config.yaml
crop_scale_min: 1
translate: 0.12
scale: 2
channel_attention: "se"
blocks_per_level: 2
one_sided: true
adamw_lr_other_params: 0.0013
ema_decay: 0.99
steps: 5500
epochs: 2.9
warmup_steps: 270
Rows from block 5, named by matrix and row number. Rows with one number belong to one channel. Each number is 200 + 30 x the weight over its row's rms, rounded and kept within 0 to 999. All counts start at 0. After the name is the row's rms in percent of the matrix's.
# convs0: first 3x3 conv (model.enc.2.1.convs.0.weight, 288x288x3x3), inputs 34-50, a 3x3 kernel for each
# convs1: second 3x3 conv (model.enc.2.1.convs.1.weight, 288x288x3x3, transposed), outputs 34-50, a 3x3 kernel for each
convs0.233,101,199,178,245,211,176,209,228,208,211,205,201,187,172,179,187,196,191,217,230,231,197,191,180,204,197,152,230,178,229,247,208,172,228,243,208,185,180,163,238,218,193,127,235,218,189,218,155,225,208,193,181,260,165,201,200,156,219,249,192,178,182,301,170,151,197,249,217,188,213,215,178,191,133,236,215,172,232,235,279,194,178,152,148,224,160,188,207,188,168,203,175,187,224,200,167,250,218,194,220,216,144,188,225,134,142,214,197,192,183,194,201,228,210,157,236,228,226,201,198,218,194,181,234,257,192,191,239,217,181,176,158,173,209,224,208,208,153,223,202,162,244,268,222,245,186,201,193,220,234,151,200,205,153
convs0.234,107,187,210,223,187,189,226,178,197,150,220,221,210,197,185,172,192,149,197,194,213,200,151,204,207,247,204,230,229,205,223,193,182,199,236,148,190,192,189,234,205,229,165,129,187,142,200,230,212,226,216,243,158,149,186,224,217,164,178,169,246,157,133,201,187,243,201,193,187,181,243,252,206,205,190,182,144,187,216,241,209,261,222,149,175,200,194,202,244,174,223,154,188,250,166,212,174,244,259,259,219,209,229,241,199,185,173,195,213,209,212,237,176,208,185,164,191,217,170,176,229,205,208,270,134,185,238,216,198,166,196,205,208,226,185,196,165,220,167,195,207,190,203,172,183,280,253,192,169,162,174,151,172,163
convs0.235,104,207,155,229,226,198,203,178,264,227,235,208,193,180,202,233,199,193,165,180,203,148,159,199,172,196,209,230,143,184,209,236,151,174,159,239,130,201,190,194,245,200,153,186,205,168,165,143,211,197,203,152,203,247,192,179,171,206,196,223,241,197,180,192,178,195,174,212,196,204,212,223,276,195,165,160,235,149,172,225,248,242,189,179,173,194,197,172,208,223,195,209,174,220,230,189,226,253,259,160,176,123,186,184,227,219,228,263,180,197,157,168,184,267,241,184,200,185,152,204,232,212,167,200,199,209,204,173,154,186,197,195,182,234,223,228,148,212,200,234,205,233,189,217,169,157,186,136,207,222,183,213,211,231
convs0.236,107,191,172,166,193,204,177,216,235,261,211,249,223,166,228,215,188,160,207,184,190,180,160,197,202,200,206,185,179,230,188,178,228,200,230,229,207,194,215,180,170,189,209,177,224,236,225,197,192,229,209,185,233,216,222,168,189,190,215,233,214,168,189,237,197,158,143,183,168,210,257,271,236,188,197,206,200,227,220,243,225,236,200,197,216,180,174,178,269,167,197,222,202,246,186,163,157,240,184,184,201,204,148,231,186,156,246,216,225,198,199,255,249,223,206,182,174,217,184,205,225,196,199,173,285,259,204,197,156,136,180,210,195,207,217,202,183,180,161,206,226,189,246,230,228,201,241,166,172,199,194,227,232,212
convs0.237,113,176,175,159,156,205,260,213,169,214,193,181,255,194,186,196,171,251,166,215,186,167,220,198,197,171,223,197,177,183,189,157,259,231,197,229,237,185,178,234,176,152,183,197,162,217,179,225,218,158,238,202,150,171,197,200,216,243,176,163,220,222,165,157,217,210,215,207,147,180,245,193,209,145,183,210,164,240,209,150,232,195,217,203,187,204,235,171,185,188,197,193,205,196,208,213,182,202,233,208,168,214,205,166,177,211,193,185,181,216,147,211,172,221,184,196,178,173,189,219,155,143,226,201,170,184,239,182,228,188,221,178,223,188,132,207,148,178,188,164,179,188,160,214,214,215,201,229,197,155,190,265,249,176
convs0.238,104,261,231,158,225,256,204,220,237,176,163,174,221,196,158,201,153,179,175,224,198,127,197,164,182,172,211,206,211,173,203,172,257,202,208,205,162,219,217,197,216,220,294,230,212,208,179,187,178,188,273,238,232,241,199,239,247,235,223,186,237,246,206,181,186,188,204,194,219,214,206,209,230,178,143,211,234,221,202,212,201,209,212,155,171,188,165,169,191,184,219,187,178,182,192,221,194,236,141,191,249,233,197,194,275,238,206,194,184,187,223,218,223,209,190,226,177,190,228,228,178,196,276,160,203,195,172,219,220,247,172,233,226,170,225,199,235,175,215,267,255,181,217,236,181,228,185,236,182,194,234,203,193,206
convs0.239,101,207,205,202,194,160,292,166,185,237,195,199,177,220,196,212,215,169,162,196,162,240,196,213,246,214,259,249,224,170,186,162,247,144,191,185,199,201,189,192,211,184,266,188,166,224,255,277,217,142,264,215,138,164,212,201,179,217,173,192,197,145,181,222,218,183,257,156,235,206,174,209,272,235,204,230,228,156,182,237,216,213,204,222,241,191,192,233,222,209,221,187,192,189,197,201,185,241,216,211,199,208,212,187,203,242,176,190,211,147,191,223,155,241,187,173,194,208,215,243,144,190,212,159,187,201,195,229,194,218,199,159,266,185,207,214,182,218,199,262,226,215,187,263,191,180,171,220,210,170,262,223,193,182
convs0.240,107,181,175,232,202,221,200,164,176,232,143,248,196,164,234,144,139,204,170,222,208,196,208,193,167,249,217,217,207,234,160,212,177,222,205,173,230,170,211,229,197,164,263,160,177,201,207,197,177,211,205,248,166,154,230,186,234,244,141,197,238,139,189,181,196,142,189,212,230,205,203,155,224,195,200,183,252,196,162,207,241,207,205,212,187,235,160,198,226,154,210,202,260,199,205,256,165,210,223,244,156,191,194,244,215,213,153,161,246,193,253,191,234,230,205,219,229,185,150,204,147,216,227,217,154,203,217,157,164,232,157,154,226,205,137,180,213,245,210,242,187,183,188,210,176,249,142,227,236,177,237,235,194,176
convs0.241,078,165,216,191,215,195,218,191,214,226,247,206,247,178,225,183,200,196,250,275,274,171,190,203,224,213,221,171,235,236,159,246,219,223,234,176,181,212,198,228,163,191,185,211,208,217,150,241,206,183,214,161,233,235,194,149,198,243,201,200,228,177,211,213,182,194,139,213,161,161,212,175,200,202,213,157,204,243,194,204,172,216,215,157,201,207,176,165,184,193,149,140,151,190,136,156,189,184,152,206,230,136,176,224,197,182,184,164,231,190,153,180,185,174,180,162,194,165,240,219,193,192,181,193,206,231,255,242,176,171,250,196,236,175,152,143,245,205,180,198,240,200,242,199,137,187,176,232,175,188,218,118,165,187
convs0.242,096,140,237,168,247,163,262,158,239,235,159,144,162,164,198,192,216,212,176,233,220,270,203,185,176,186,247,182,171,201,180,197,205,190,199,237,223,149,183,256,209,197,180,232,199,238,151,242,164,210,187,167,231,207,200,244,169,210,237,196,214,170,198,248,189,252,204,273,214,191,202,232,212,264,233,162,200,213,200,179,232,248,194,168,199,199,180,193,241,200,187,192,148,205,211,207,222,205,239,186,236,201,207,237,221,214,235,189,256,259,207,228,211,262,210,199,231,179,225,201,213,209,207,181,198,220,190,212,149,202,210,194,138,168,182,157,221,252,204,242,240,142,184,214,180,176,234,232,271,228,174,183,228,164
convs0.243,106,194,241,194,209,230,258,156,214,209,279,211,192,260,152,160,224,168,153,220,193,157,240,173,207,220,199,215,204,176,159,198,265,206,168,201,197,263,206,201,189,183,247,221,191,238,178,187,203,206,202,242,140,240,222,225,177,203,191,181,237,189,143,181,179,179,213,190,200,227,176,197,231,196,182,219,203,169,209,212,177,190,205,215,202,228,178,190,217,213,199,220,160,204,200,159,186,221,202,174,176,214,181,160,222,255,175,248,181,186,180,235,185,199,179,197,176,231,218,168,196,248,249,228,177,252,196,222,195,216,213,243,187,214,195,208,210,194,226,192,193,229,156,199,165,190,210,208,189,192,221,191,160,199
convs0.244,105,222,262,199,157,226,190,160,193,218,174,210,184,186,174,242,189,216,198,228,162,223,226,248,170,188,186,190,216,172,183,191,238,188,158,273,200,218,259,232,160,167,231,218,162,190,230,253,202,178,238,188,148,154,230,208,195,228,169,141,236,191,204,216,246,220,201,189,191,208,191,199,246,251,219,185,255,195,187,188,243,181,198,171,201,178,179,204,222,227,202,205,169,183,193,229,193,227,247,168,263,225,200,166,193,227,174,184,226,224,204,200,206,198,239,214,180,231,225,181,194,140,239,195,193,230,189,192,213,190,170,164,223,187,159,186,172,187,222,151,232,228,212,258,242,163,218,251,200,231,246,218,196,205
convs0.245,109,240,196,222,174,231,238,232,194,221,162,173,192,174,183,169,215,168,214,140,169,201,259,204,208,211,187,181,271,270,165,115,237,180,264,233,169,183,239,166,291,202,241,230,222,252,244,241,211,171,213,226,177,155,220,225,223,287,245,186,230,205,220,213,189,171,151,202,187,277,156,183,156,216,166,175,231,198,238,198,189,208,196,199,200,244,192,200,187,122,211,218,217,154,143,272,214,230,200,194,195,214,227,194,187,248,160,152,199,239,256,234,230,204,225,209,152,245,222,250,199,213,279,228,190,228,198,154,169,243,264,199,265,173,212,217,242,220,199,220,227,203,133,222,226,197,209,225,234,150,218,172,142,209
convs0.246,102,202,251,228,154,190,198,245,212,209,230,195,219,159,233,226,180,178,211,209,166,195,199,166,229,172,180,207,240,233,192,169,221,154,145,194,215,180,230,171,177,258,247,166,182,255,162,210,191,176,221,231,174,186,175,222,205,245,224,170,208,237,148,183,215,191,226,207,228,229,177,215,205,219,194,180,242,181,206,199,210,126,218,187,213,199,180,231,150,189,224,172,214,186,165,190,232,200,250,186,192,238,238,215,209,170,177,160,172,216,200,202,194,208,208,189,196,245,154,218,178,174,250,236,215,180,153,236,219,180,190,198,181,148,160,233,244,235,150,208,224,182,153,215,161,230,199,198,186,250,209,161,128,205
convs0.247,088,212,206,179,179,207,169,151,163,171,196,203,264,196,195,247,216,229,184,233,232,149,208,190,215,191,189,193,202,260,152,136,171,207,146,211,118,190,173,173,178,241,193,209,158,198,150,196,189,212,204,234,211,165,208,171,245,222,245,194,221,178,172,210,146,160,197,146,213,212,169,225,181,187,189,162,200,164,182,172,222,178,196,225,201,190,166,220,255,178,242,227,220,172,213,128,202,206,197,168,201,171,212,219,244,217,177,130,164,182,158,235,180,162,196,167,173,214,180,186,165,152,219,194,193,230,192,216,176,181,231,208,168,198,166,203,182,207,230,188,214,193,207,195,136,174,230,153,185,180,192,114,170,182
convs0.248,088,239,210,184,184,161,154,177,177,216,233,218,228,223,204,205,200,201,202,141,186,155,187,191,202,182,205,214,164,178,212,143,213,188,188,210,219,160,171,189,214,219,227,252,167,143,188,215,171,184,228,186,159,216,175,202,147,192,175,186,138,186,222,184,205,157,190,144,143,166,152,147,255,181,162,211,168,219,190,172,180,166,185,230,199,181,207,217,259,227,179,268,208,165,171,183,177,227,174,177,195,181,188,174,238,127,160,153,175,117,251,211,217,187,214,170,173,202,169,217,169,218,160,177,162,203,195,225,190,170,196,155,244,203,127,130,193,213,172,188,222,181,203,185,168,177,127,195,183,204,192,191,243,214
convs0.249,114,205,242,224,133,210,179,129,225,174,218,172,188,183,164,182,201,210,163,202,206,218,204,209,238,160,179,172,148,273,267,173,218,187,227,232,159,197,156,253,234,174,243,174,234,176,174,279,215,140,211,230,213,172,143,199,162,193,173,181,133,156,217,222,219,200,209,240,194,208,172,151,173,205,191,234,191,209,273,219,188,207,180,208,250,239,204,227,220,207,187,180,218,148,191,212,203,172,206,206,168,276,244,201,187,169,198,162,148,223,177,235,212,144,141,172,164,201,165,235,228,145,241,190,212,187,153,163,216,223,212,163,232,206,159,155,191,205,176,166,206,228,177,197,168,212,137,255,239,134,216,193,232,198
convs0.250,097,204,224,200,166,188,258,182,173,236,178,183,250,224,198,224,118,181,145,188,220,205,189,256,217,245,180,184,192,184,190,199,153,204,209,180,208,197,201,179,219,157,232,191,242,212,193,168,165,217,251,214,201,197,251,195,180,179,182,214,205,232,251,190,251,182,199,158,277,146,184,142,171,203,225,188,198,278,236,133,172,169,228,170,243,166,261,162,243,210,129,220,218,232,187,189,236,121,183,170,178,205,180,180,189,228,155,231,199,221,192,214,151,199,210,181,199,123,197,196,207,195,213,177,236,237,239,140,178,187,192,229,180,261,217,196,183,169,194,195,214,186,203,189,190,171,197,204,180,239,221,188,193,187
convs0.251,100,205,137,206,230,218,178,202,181,202,196,209,146,145,222,194,184,182,190,176,159,156,196,222,182,174,188,169,203,221,196,192,236,193,210,199,265,166,208,197,197,182,177,221,209,203,180,187,214,167,207,220,193,140,245,190,207,202,233,210,223,215,186,179,184,225,159,236,191,245,164,220,191,178,170,152,151,117,175,204,197,202,193,228,127,208,181,143,199,244,139,151,160,222,217,215,186,210,206,232,173,240,236,192,210,213,217,169,216,198,201,222,218,151,171,185,200,194,215,208,184,203,191,238,181,180,207,216,180,222,215,182,173,189,233,186,175,192,177,169,202,234,192,164,212,150,233,186,219,175,221,224,229,178
convs0.252,105,149,221,182,273,214,207,217,167,185,212,206,245,214,156,222,200,175,211,218,204,193,229,212,215,203,220,248,202,176,235,197,183,189,192,241,187,158,199,196,205,196,203,194,213,240,256,190,200,229,200,222,196,242,232,176,207,227,182,240,221,167,169,232,160,222,199,237,216,157,171,229,226,189,182,222,273,211,222,180,196,224,200,173,183,188,241,190,134,152,151,225,156,259,207,149,172,199,198,179,237,192,201,239,248,284,202,195,223,230,226,193,166,184,217,192,194,179,224,138,208,252,203,249,203,212,182,121,207,205,212,287,217,181,121,238,211,191,217,244,200,220,146,196,204,216,231,230,218,202,164,176,177,183
convs0.253,098,194,196,232,231,223,231,189,185,236,231,219,201,223,161,193,167,168,191,191,182,198,224,199,174,203,259,183,247,210,202,198,157,160,206,209,200,214,192,191,252,288,216,213,146,155,140,222,220,187,251,235,180,220,176,242,209,205,204,214,238,158,185,158,245,189,216,181,176,185,204,155,193,186,176,220,200,196,234,198,199,189,186,212,190,197,203,262,158,153,219,221,220,151,191,177,127,210,251,222,148,219,176,226,207,253,166,223,231,161,173,184,194,188,176,189,229,195,180,247,167,188,228,196,141,171,190,211,202,221,213,159,228,225,177,193,217,241,216,243,219,212,185,225,213,183,165,233,198,205,232,182,193,197
convs0.254,097,217,248,198,192,188,155,175,208,219,243,201,264,185,197,218,213,165,233,212,177,185,173,148,207,185,209,193,188,209,217,152,168,186,145,176,161,220,165,194,184,179,197,191,218,251,203,198,177,179,198,150,195,209,220,239,218,223,213,199,197,205,174,187,198,141,244,151,200,170,201,198,188,232,194,220,168,216,182,248,217,214,199,233,242,188,143,243,202,195,212,211,160,233,161,200,174,190,236,254,214,215,218,174,151,245,170,216,207,190,172,205,197,168,215,164,160,200,260,200,239,166,211,197,183,236,178,231,203,193,183,186,164,236,176,180,206,208,181,161,230,246,252,198,177,151,259,184,131,176,188,196,195,150
convs0.255,122,198,225,125,194,187,232,215,208,205,221,188,200,224,191,213,227,241,165,214,166,137,205,233,194,159,215,185,263,223,206,182,222,215,227,183,244,222,237,192,195,166,242,248,166,211,228,216,200,168,242,197,147,108,169,210,222,226,205,174,191,229,231,219,193,197,207,255,198,187,164,231,233,187,161,159,220,159,189,157,138,228,224,192,165,242,169,207,210,146,160,184,170,231,223,220,187,185,215,250,220,208,174,159,243,211,191,170,193,169,185,243,229,134,218,217,258,187,203,177,203,205,256,174,205,179,186,179,198,211,231,240,233,156,154,230,219,190,211,204,201,185,208,196,192,206,203,241,196,186,175,262,258,166
convs1.233,097,241,164,138,233,234,188,211,191,155,202,130,199,217,186,240,169,147,163,256,232,257,205,220,214,144,194,188,220,258,175,203,241,228,239,223,210,262,226,230,228,226,190,271,242,188,205,222,161,215,181,190,228,219,174,202,227,188,212,236,221,199,222,186,155,207,200,152,163,193,156,176,193,199,174,181,187,202,176,213,203,184,204,168,180,175,213,184,177,196,175,200,186,186,211,159,181,171,168,172,203,163,208,175,217,236,198,230,211,151,208,159,166,200,185,152,234,226,185,157,126,182,172,185,201,165,149,239,191,250,253,211,148,234,213,236,221,180,198,180,224,183,178,220,134,178,201,242,180,236,223,178,232,194
convs1.234,098,171,158,131,180,190,152,218,187,195,187,185,190,185,195,173,172,178,182,218,205,211,187,240,246,239,207,274,167,244,170,257,236,253,225,236,239,207,178,182,208,228,223,191,180,185,227,214,210,249,222,254,148,183,202,149,240,210,215,215,235,148,196,195,225,179,224,219,220,237,201,203,234,183,186,177,186,206,183,187,163,239,153,191,213,221,197,178,161,150,222,159,140,159,185,172,156,128,193,156,246,168,235,208,229,266,176,236,226,189,203,202,223,190,276,192,197,247,148,208,190,177,264,218,193,246,183,188,205,156,201,255,210,210,178,188,252,200,236,158,194,216,236,187,223,229,196,220,251,219,205,227,187,216
convs1.235,089,185,185,171,182,146,156,192,226,209,197,220,179,183,212,205,186,214,160,215,224,255,182,263,255,193,197,222,222,169,205,253,221,300,250,330,295,210,221,225,203,187,203,201,212,167,220,154,255,238,193,163,211,189,160,209,200,215,175,231,192,252,217,214,177,187,264,187,202,227,179,208,209,231,223,185,176,163,120,187,211,203,203,187,232,176,169,170,205,173,196,191,133,217,145,168,132,208,185,185,175,148,197,194,198,170,278,207,237,234,239,217,157,225,227,225,192,219,168,176,208,235,243,232,166,150,202,206,157,193,219,170,190,199,196,174,201,194,169,258,182,252,158,228,190,189,210,215,220,208,203,235,256,224
convs1.236,104,148,143,149,223,189,212,206,180,178,202,190,212,163,202,192,187,165,174,271,263,245,209,204,240,199,234,203,185,207,234,285,272,277,270,257,280,250,168,198,239,241,223,218,208,223,193,168,216,232,238,201,166,177,165,225,194,245,226,215,195,206,173,190,176,222,231,197,205,191,197,233,161,186,213,158,207,159,157,201,224,204,173,154,179,213,195,170,162,174,191,180,173,155,194,193,188,129,137,185,225,124,229,188,257,209,201,199,223,168,225,210,200,214,231,168,241,229,162,149,225,218,225,280,144,171,156,247,211,169,197,151,185,228,215,176,203,236,220,183,184,185,178,292,152,229,238,230,219,202,224,201,262,214
convs1.237,081,165,224,144,135,161,131,184,222,166,176,175,205,188,220,215,154,180,147,178,254,221,235,184,235,265,191,219,173,152,201,153,221,240,240,188,266,174,191,192,202,210,208,212,217,190,175,233,176,223,219,255,180,194,225,224,245,203,241,190,227,205,175,197,226,192,191,216,148,135,201,160,204,242,246,215,192,200,182,197,231,187,218,201,220,216,214,167,223,233,223,155,218,176,175,191,191,148,142,130,224,160,169,202,240,183,172,202,190,229,251,213,255,187,233,209,151,180,196,198,191,209,221,218,202,201,228,168,196,177,185,209,216,152,216,178,223,184,168,186,239,221,168,157,160,242,156,189,268,188,262,215,186,177
convs1.238,097,196,144,212,152,181,258,210,187,269,188,183,175,178,231,236,221,172,216,187,205,159,188,260,205,231,224,238,155,201,176,213,211,221,244,206,259,227,173,216,199,227,197,205,210,240,249,188,212,190,217,231,200,175,186,207,194,187,219,161,212,171,185,165,206,239,220,195,244,218,213,201,205,209,230,210,191,204,207,231,231,172,235,211,228,209,155,220,172,204,172,205,205,209,188,169,221,181,221,193,272,164,270,163,213,171,158,171,128,180,211,157,206,175,196,202,179,147,208,183,182,209,194,236,216,222,209,200,177,233,208,166,211,227,143,194,205,148,159,177,261,200,244,152,198,205,258,226,194,227,234,196,247,177
convs1.239,096,226,207,186,218,195,163,233,138,140,199,218,191,159,201,162,193,182,175,186,171,238,199,184,173,145,165,161,178,178,183,214,185,175,250,245,229,217,154,173,211,223,188,191,176,206,203,191,184,211,210,209,241,176,194,182,218,195,221,166,192,176,186,151,188,206,190,251,211,204,205,218,174,190,167,243,189,227,228,169,196,222,143,198,185,157,132,159,159,211,145,198,198,165,184,153,170,148,166,163,174,224,233,232,240,191,201,227,199,196,214,237,251,213,221,191,172,229,200,199,195,159,220,221,226,223,207,211,176,149,238,219,170,166,216,207,220,187,257,202,248,149,248,220,219,182,172,183,198,197,179,203,289,146
convs1.240,095,191,229,129,202,182,129,180,186,175,217,156,228,219,205,208,214,188,213,183,191,241,182,229,200,265,219,235,186,190,239,230,218,302,237,236,281,211,185,204,224,251,216,210,192,231,184,226,177,216,214,235,185,222,198,154,221,211,204,210,234,161,211,199,220,159,179,195,165,207,216,186,226,223,226,247,168,227,237,220,229,216,162,191,199,218,180,230,181,218,226,152,186,163,182,182,110,177,188,211,214,186,228,204,244,192,189,233,212,171,202,233,215,203,248,230,177,257,180,260,183,200,208,237,168,260,214,225,211,175,189,263,148,206,214,158,255,194,219,154,275,195,230,221,206,247,172,218,252,196,217,231,210,193
convs1.241,115,74,152,188,159,199,280,142,195,295,169,191,176,171,171,230,167,225,198,168,197,179,186,207,194,216,251,233,182,226,189,182,174,176,183,208,165,178,210,192,215,215,179,196,206,187,181,198,187,207,209,211,205,197,215,237,230,216,195,203,220,214,189,187,232,198,203,180,221,193,202,210,208,220,237,223,134,174,177,184,195,182,202,159,232,143,188,206,197,212,274,200,224,260,148,170,230,224,180,250,216,186,191,190,185,157,153,124,163,232,212,216,217,184,188,222,244,147,209,200,183,217,212,182,219,172,215,176,206,175,230,192,222,215,209,189,172,194,194,213,173,196,207,208,205,260,245,251,141,235,124,210,205,217
convs1.242,104,162,167,185,161,200,217,189,226,235,161,190,186,180,177,237,161,228,203,177,189,199,208,247,194,212,205,264,192,153,254,258,244,270,270,239,239,189,226,214,246,219,201,192,214,221,179,214,204,196,207,198,167,226,189,207,227,226,195,206,204,219,223,173,209,218,225,202,213,208,209,179,200,194,230,231,172,195,175,204,205,212,210,189,150,161,179,189,192,160,185,234,272,225,209,184,247,176,156,186,107,247,140,219,162,147,184,174,158,201,160,207,204,189,217,198,187,169,164,181,191,219,188,206,158,180,211,194,186,209,193,213,158,198,180,208,103,192,239,236,198,172,135,166,249,172,207,233,153,262,204,210,171,265
convs1.243,103,234,177,230,175,215,146,160,208,166,231,233,175,192,187,196,143,202,187,177,198,143,211,260,213,209,197,190,273,229,193,252,207,215,226,262,226,153,199,207,209,207,235,185,224,229,198,207,190,202,221,176,183,219,162,208,228,195,235,256,187,162,215,146,235,212,220,220,247,208,204,243,222,188,193,189,218,181,202,163,176,216,179,227,151,189,170,167,174,162,135,193,175,177,106,182,129,162,216,126,157,263,169,262,238,214,192,222,200,216,203,224,200,238,209,183,247,193,215,238,242,180,201,213,235,190,232,200,177,190,219,197,232,182,163,216,192,219,200,241,199,179,147,222,216,223,251,202,224,276,197,216,234,233
convs1.244,085,238,219,174,258,204,164,171,166,154,294,205,186,195,177,199,179,184,153,225,210,211,170,185,254,203,215,159,210,115,177,195,182,203,215,157,227,210,183,222,196,235,240,222,200,239,202,217,188,225,210,228,166,193,223,196,172,199,192,178,227,208,204,227,190,224,163,225,187,255,162,221,210,187,207,136,176,225,210,186,171,172,211,194,196,203,205,172,225,199,208,204,232,145,196,168,118,169,170,173,188,208,190,195,210,204,187,205,278,221,196,208,184,177,189,228,232,213,202,179,195,209,167,193,211,155,162,192,217,193,173,253,243,180,237,201,221,262,163,138,212,211,212,174,193,229,208,164,198,182,189,219,234,223
convs1.245,090,210,214,175,208,239,183,211,226,170,198,158,178,212,171,220,156,160,182,208,221,226,150,205,185,182,176,209,187,230,155,234,140,279,193,283,193,203,193,171,201,212,189,225,182,180,171,197,171,170,217,204,210,208,185,198,184,154,190,224,164,173,216,142,169,190,217,179,185,195,215,188,220,155,195,208,186,165,172,193,172,209,131,212,162,179,166,163,189,170,171,186,196,162,165,170,162,145,204,136,169,176,190,160,277,121,194,212,225,174,213,250,184,203,246,178,221,238,201,184,166,196,201,189,207,217,230,203,192,149,186,223,149,186,221,185,140,240,195,204,249,190,205,165,280,196,166,219,216,222,165,250,175,232
convs1.246,096,206,188,159,170,180,121,211,166,161,200,211,190,195,154,211,199,173,193,237,247,222,230,257,213,194,223,229,207,203,188,217,124,186,245,227,229,171,192,156,217,204,212,175,205,190,178,185,174,226,220,203,207,194,193,210,192,215,212,222,234,231,152,201,199,197,214,187,185,200,192,219,224,153,215,163,218,220,214,155,217,178,218,232,204,193,212,194,192,178,177,172,185,181,167,179,166,199,161,125,199,219,177,246,255,237,243,249,226,214,213,259,211,207,252,178,213,213,219,178,166,207,187,192,239,195,238,208,229,214,217,182,208,169,210,174,184,266,165,271,184,221,186,244,183,201,224,206,250,235,204,226,240,239
convs1.247,117,113,124,195,148,195,300,168,197,289,161,166,211,158,176,212,139,241,246,207,206,190,188,200,194,209,216,269,215,200,205,170,173,185,198,175,164,188,211,177,199,179,212,193,185,190,197,183,175,208,189,206,200,212,217,241,243,201,228,212,209,171,178,151,234,190,206,194,189,204,221,208,225,218,240,251,197,228,184,134,202,203,167,215,200,144,257,230,175,208,237,205,207,220,188,208,277,176,198,190,214,233,147,196,194,162,176,138,152,228,239,200,229,228,190,234,251,156,205,215,193,190,193,178,217,189,190,207,186,223,209,193,232,213,241,233,206,188,241,203,195,153,208,174,274,220,244,249,173,222,164,193,163,230
convs1.248,097,144,203,194,172,193,245,171,222,224,143,183,204,177,187,203,173,214,200,204,186,267,195,199,236,261,241,271,182,153,161,180,170,205,168,203,186,156,209,191,209,194,218,179,221,214,205,180,180,195,198,221,198,212,227,250,199,231,206,167,213,181,202,199,193,195,198,206,182,214,194,190,189,185,218,230,190,206,203,179,205,169,185,130,214,147,199,235,189,236,221,206,178,237,182,247,219,184,211,211,224,182,170,194,192,182,175,179,173,256,248,246,210,183,227,270,203,203,205,207,168,224,228,165,252,205,195,176,183,209,226,218,235,189,222,191,222,188,226,213,173,165,218,145,233,215,228,194,185,217,197,174,218,211
convs1.249,081,206,228,212,142,175,145,171,197,200,218,213,221,174,228,189,166,194,155,244,252,243,172,161,176,185,196,227,197,135,158,193,205,171,152,195,247,212,197,261,217,182,157,211,196,234,132,217,192,193,173,240,176,224,242,204,243,204,191,206,187,194,227,170,181,234,199,180,162,197,207,229,167,270,253,198,211,223,181,204,223,164,222,182,204,175,217,235,205,201,200,179,245,170,188,185,169,199,181,202,185,201,202,134,236,209,205,224,220,227,240,202,199,172,205,244,181,219,196,199,157,192,215,224,229,227,221,222,195,220,162,174,168,179,191,204,224,157,218,183,201,177,216,149,180,201,173,211,184,212,176,161,162,168
convs1.250,090,183,211,146,201,163,140,203,209,191,199,139,214,193,140,210,168,151,153,178,184,210,167,199,261,153,213,197,223,203,208,193,234,218,237,251,319,204,209,192,224,191,175,204,204,223,205,200,185,169,163,181,174,219,191,181,168,218,184,186,155,191,138,166,209,222,232,198,205,217,186,200,190,220,153,195,184,172,174,178,145,193,190,153,184,153,169,172,170,153,199,200,174,180,153,162,174,120,103,131,211,216,197,162,231,227,234,230,255,164,179,259,228,210,256,182,190,224,208,203,209,208,175,238,191,178,194,187,188,182,220,173,183,210,225,204,214,218,187,212,256,251,228,218,209,256,225,222,210,166,192,265,188,204
convs1.251,084,200,238,200,213,198,179,206,209,185,198,169,260,184,194,230,195,152,190,214,251,180,209,203,218,170,226,145,158,234,220,255,222,223,225,192,206,219,233,212,181,211,169,228,219,230,182,240,183,178,244,147,180,239,149,242,161,170,219,159,165,233,152,203,205,248,197,228,182,206,199,219,184,212,192,176,192,172,199,207,170,184,191,189,194,138,173,170,183,172,158,221,201,170,164,197,145,184,187,202,212,145,247,101,213,197,115,218,186,189,240,183,199,198,240,185,190,224,219,161,212,169,180,201,183,203,128,176,262,165,174,251,215,174,241,163,189,209,205,185,183,263,170,262,148,214,163,205,217,187,241,169,226,182
convs1.252,093,197,177,167,192,136,178,177,175,158,219,227,162,179,166,165,211,175,163,232,235,215,280,245,238,217,219,196,171,229,196,162,251,210,243,266,273,199,209,184,228,213,244,207,220,150,187,181,219,178,215,215,228,178,205,222,197,218,195,233,185,165,173,194,180,203,210,169,233,226,172,258,220,199,199,171,201,221,186,237,178,169,209,198,196,188,158,146,202,175,190,181,157,219,202,152,136,198,167,183,178,183,219,192,217,209,272,189,274,177,205,200,208,235,220,174,212,191,179,230,213,185,176,182,236,233,249,184,255,224,214,203,222,198,210,198,195,235,167,205,180,223,154,219,137,222,258,195,228,188,210,178,258,238
convs1.253,099,188,206,197,183,205,170,193,161,162,166,176,189,191,195,172,139,167,194,193,190,214,227,204,173,202,197,259,228,218,193,235,226,268,266,230,209,195,187,217,253,207,168,205,209,219,194,202,166,213,199,191,210,204,196,205,221,215,226,219,187,174,195,152,208,210,239,203,206,197,251,198,262,208,206,252,208,213,129,153,198,213,176,177,177,159,182,178,176,164,172,209,183,185,175,187,156,175,196,145,193,181,184,168,200,182,233,259,172,191,193,242,224,181,192,205,163,237,191,195,159,204,210,215,192,210,203,205,199,186,155,194,176,190,231,212,192,181,220,204,202,195,200,202,255,209,173,190,240,258,238,231,251,219
convs1.254,117,167,110,165,140,149,185,183,176,266,204,147,170,173,168,181,191,193,221,207,230,184,185,165,200,182,257,200,216,208,225,193,184,159,230,140,183,206,202,190,214,190,203,198,211,212,173,212,175,208,201,187,227,177,204,242,227,218,248,194,200,167,171,176,205,226,189,218,183,190,212,209,205,212,238,216,192,182,227,192,201,176,145,156,208,180,177,218,154,185,201,220,180,209,195,201,270,144,201,178,209,181,184,217,231,200,175,136,117,162,238,211,188,248,223,205,263,210,206,203,193,197,213,190,202,218,189,221,174,162,203,182,200,248,188,218,260,208,202,200,186,239,201,239,141,202,248,225,242,161,270,143,203,122
convs1.255,093,261,205,229,220,199,167,254,211,211,193,187,180,186,223,212,180,210,133,196,218,265,207,202,236,222,189,211,163,158,203,218,259,218,141,238,224,173,203,204,229,227,217,213,190,243,224,224,200,235,224,193,231,185,201,193,172,198,153,201,232,200,222,155,161,182,196,179,195,185,204,219,228,249,210,192,150,208,192,249,223,219,232,220,220,220,186,187,226,208,231,174,207,171,182,163,143,233,161,193,280,230,237,196,216,200,227,255,251,231,166,183,180,192,200,203,203,180,232,228,208,211,198,245,196,215,237,191,224,169,227,185,225,218,207,184,188,232,188,189,236,203,187,199,159,189,212,179,197,226,203,197,243,241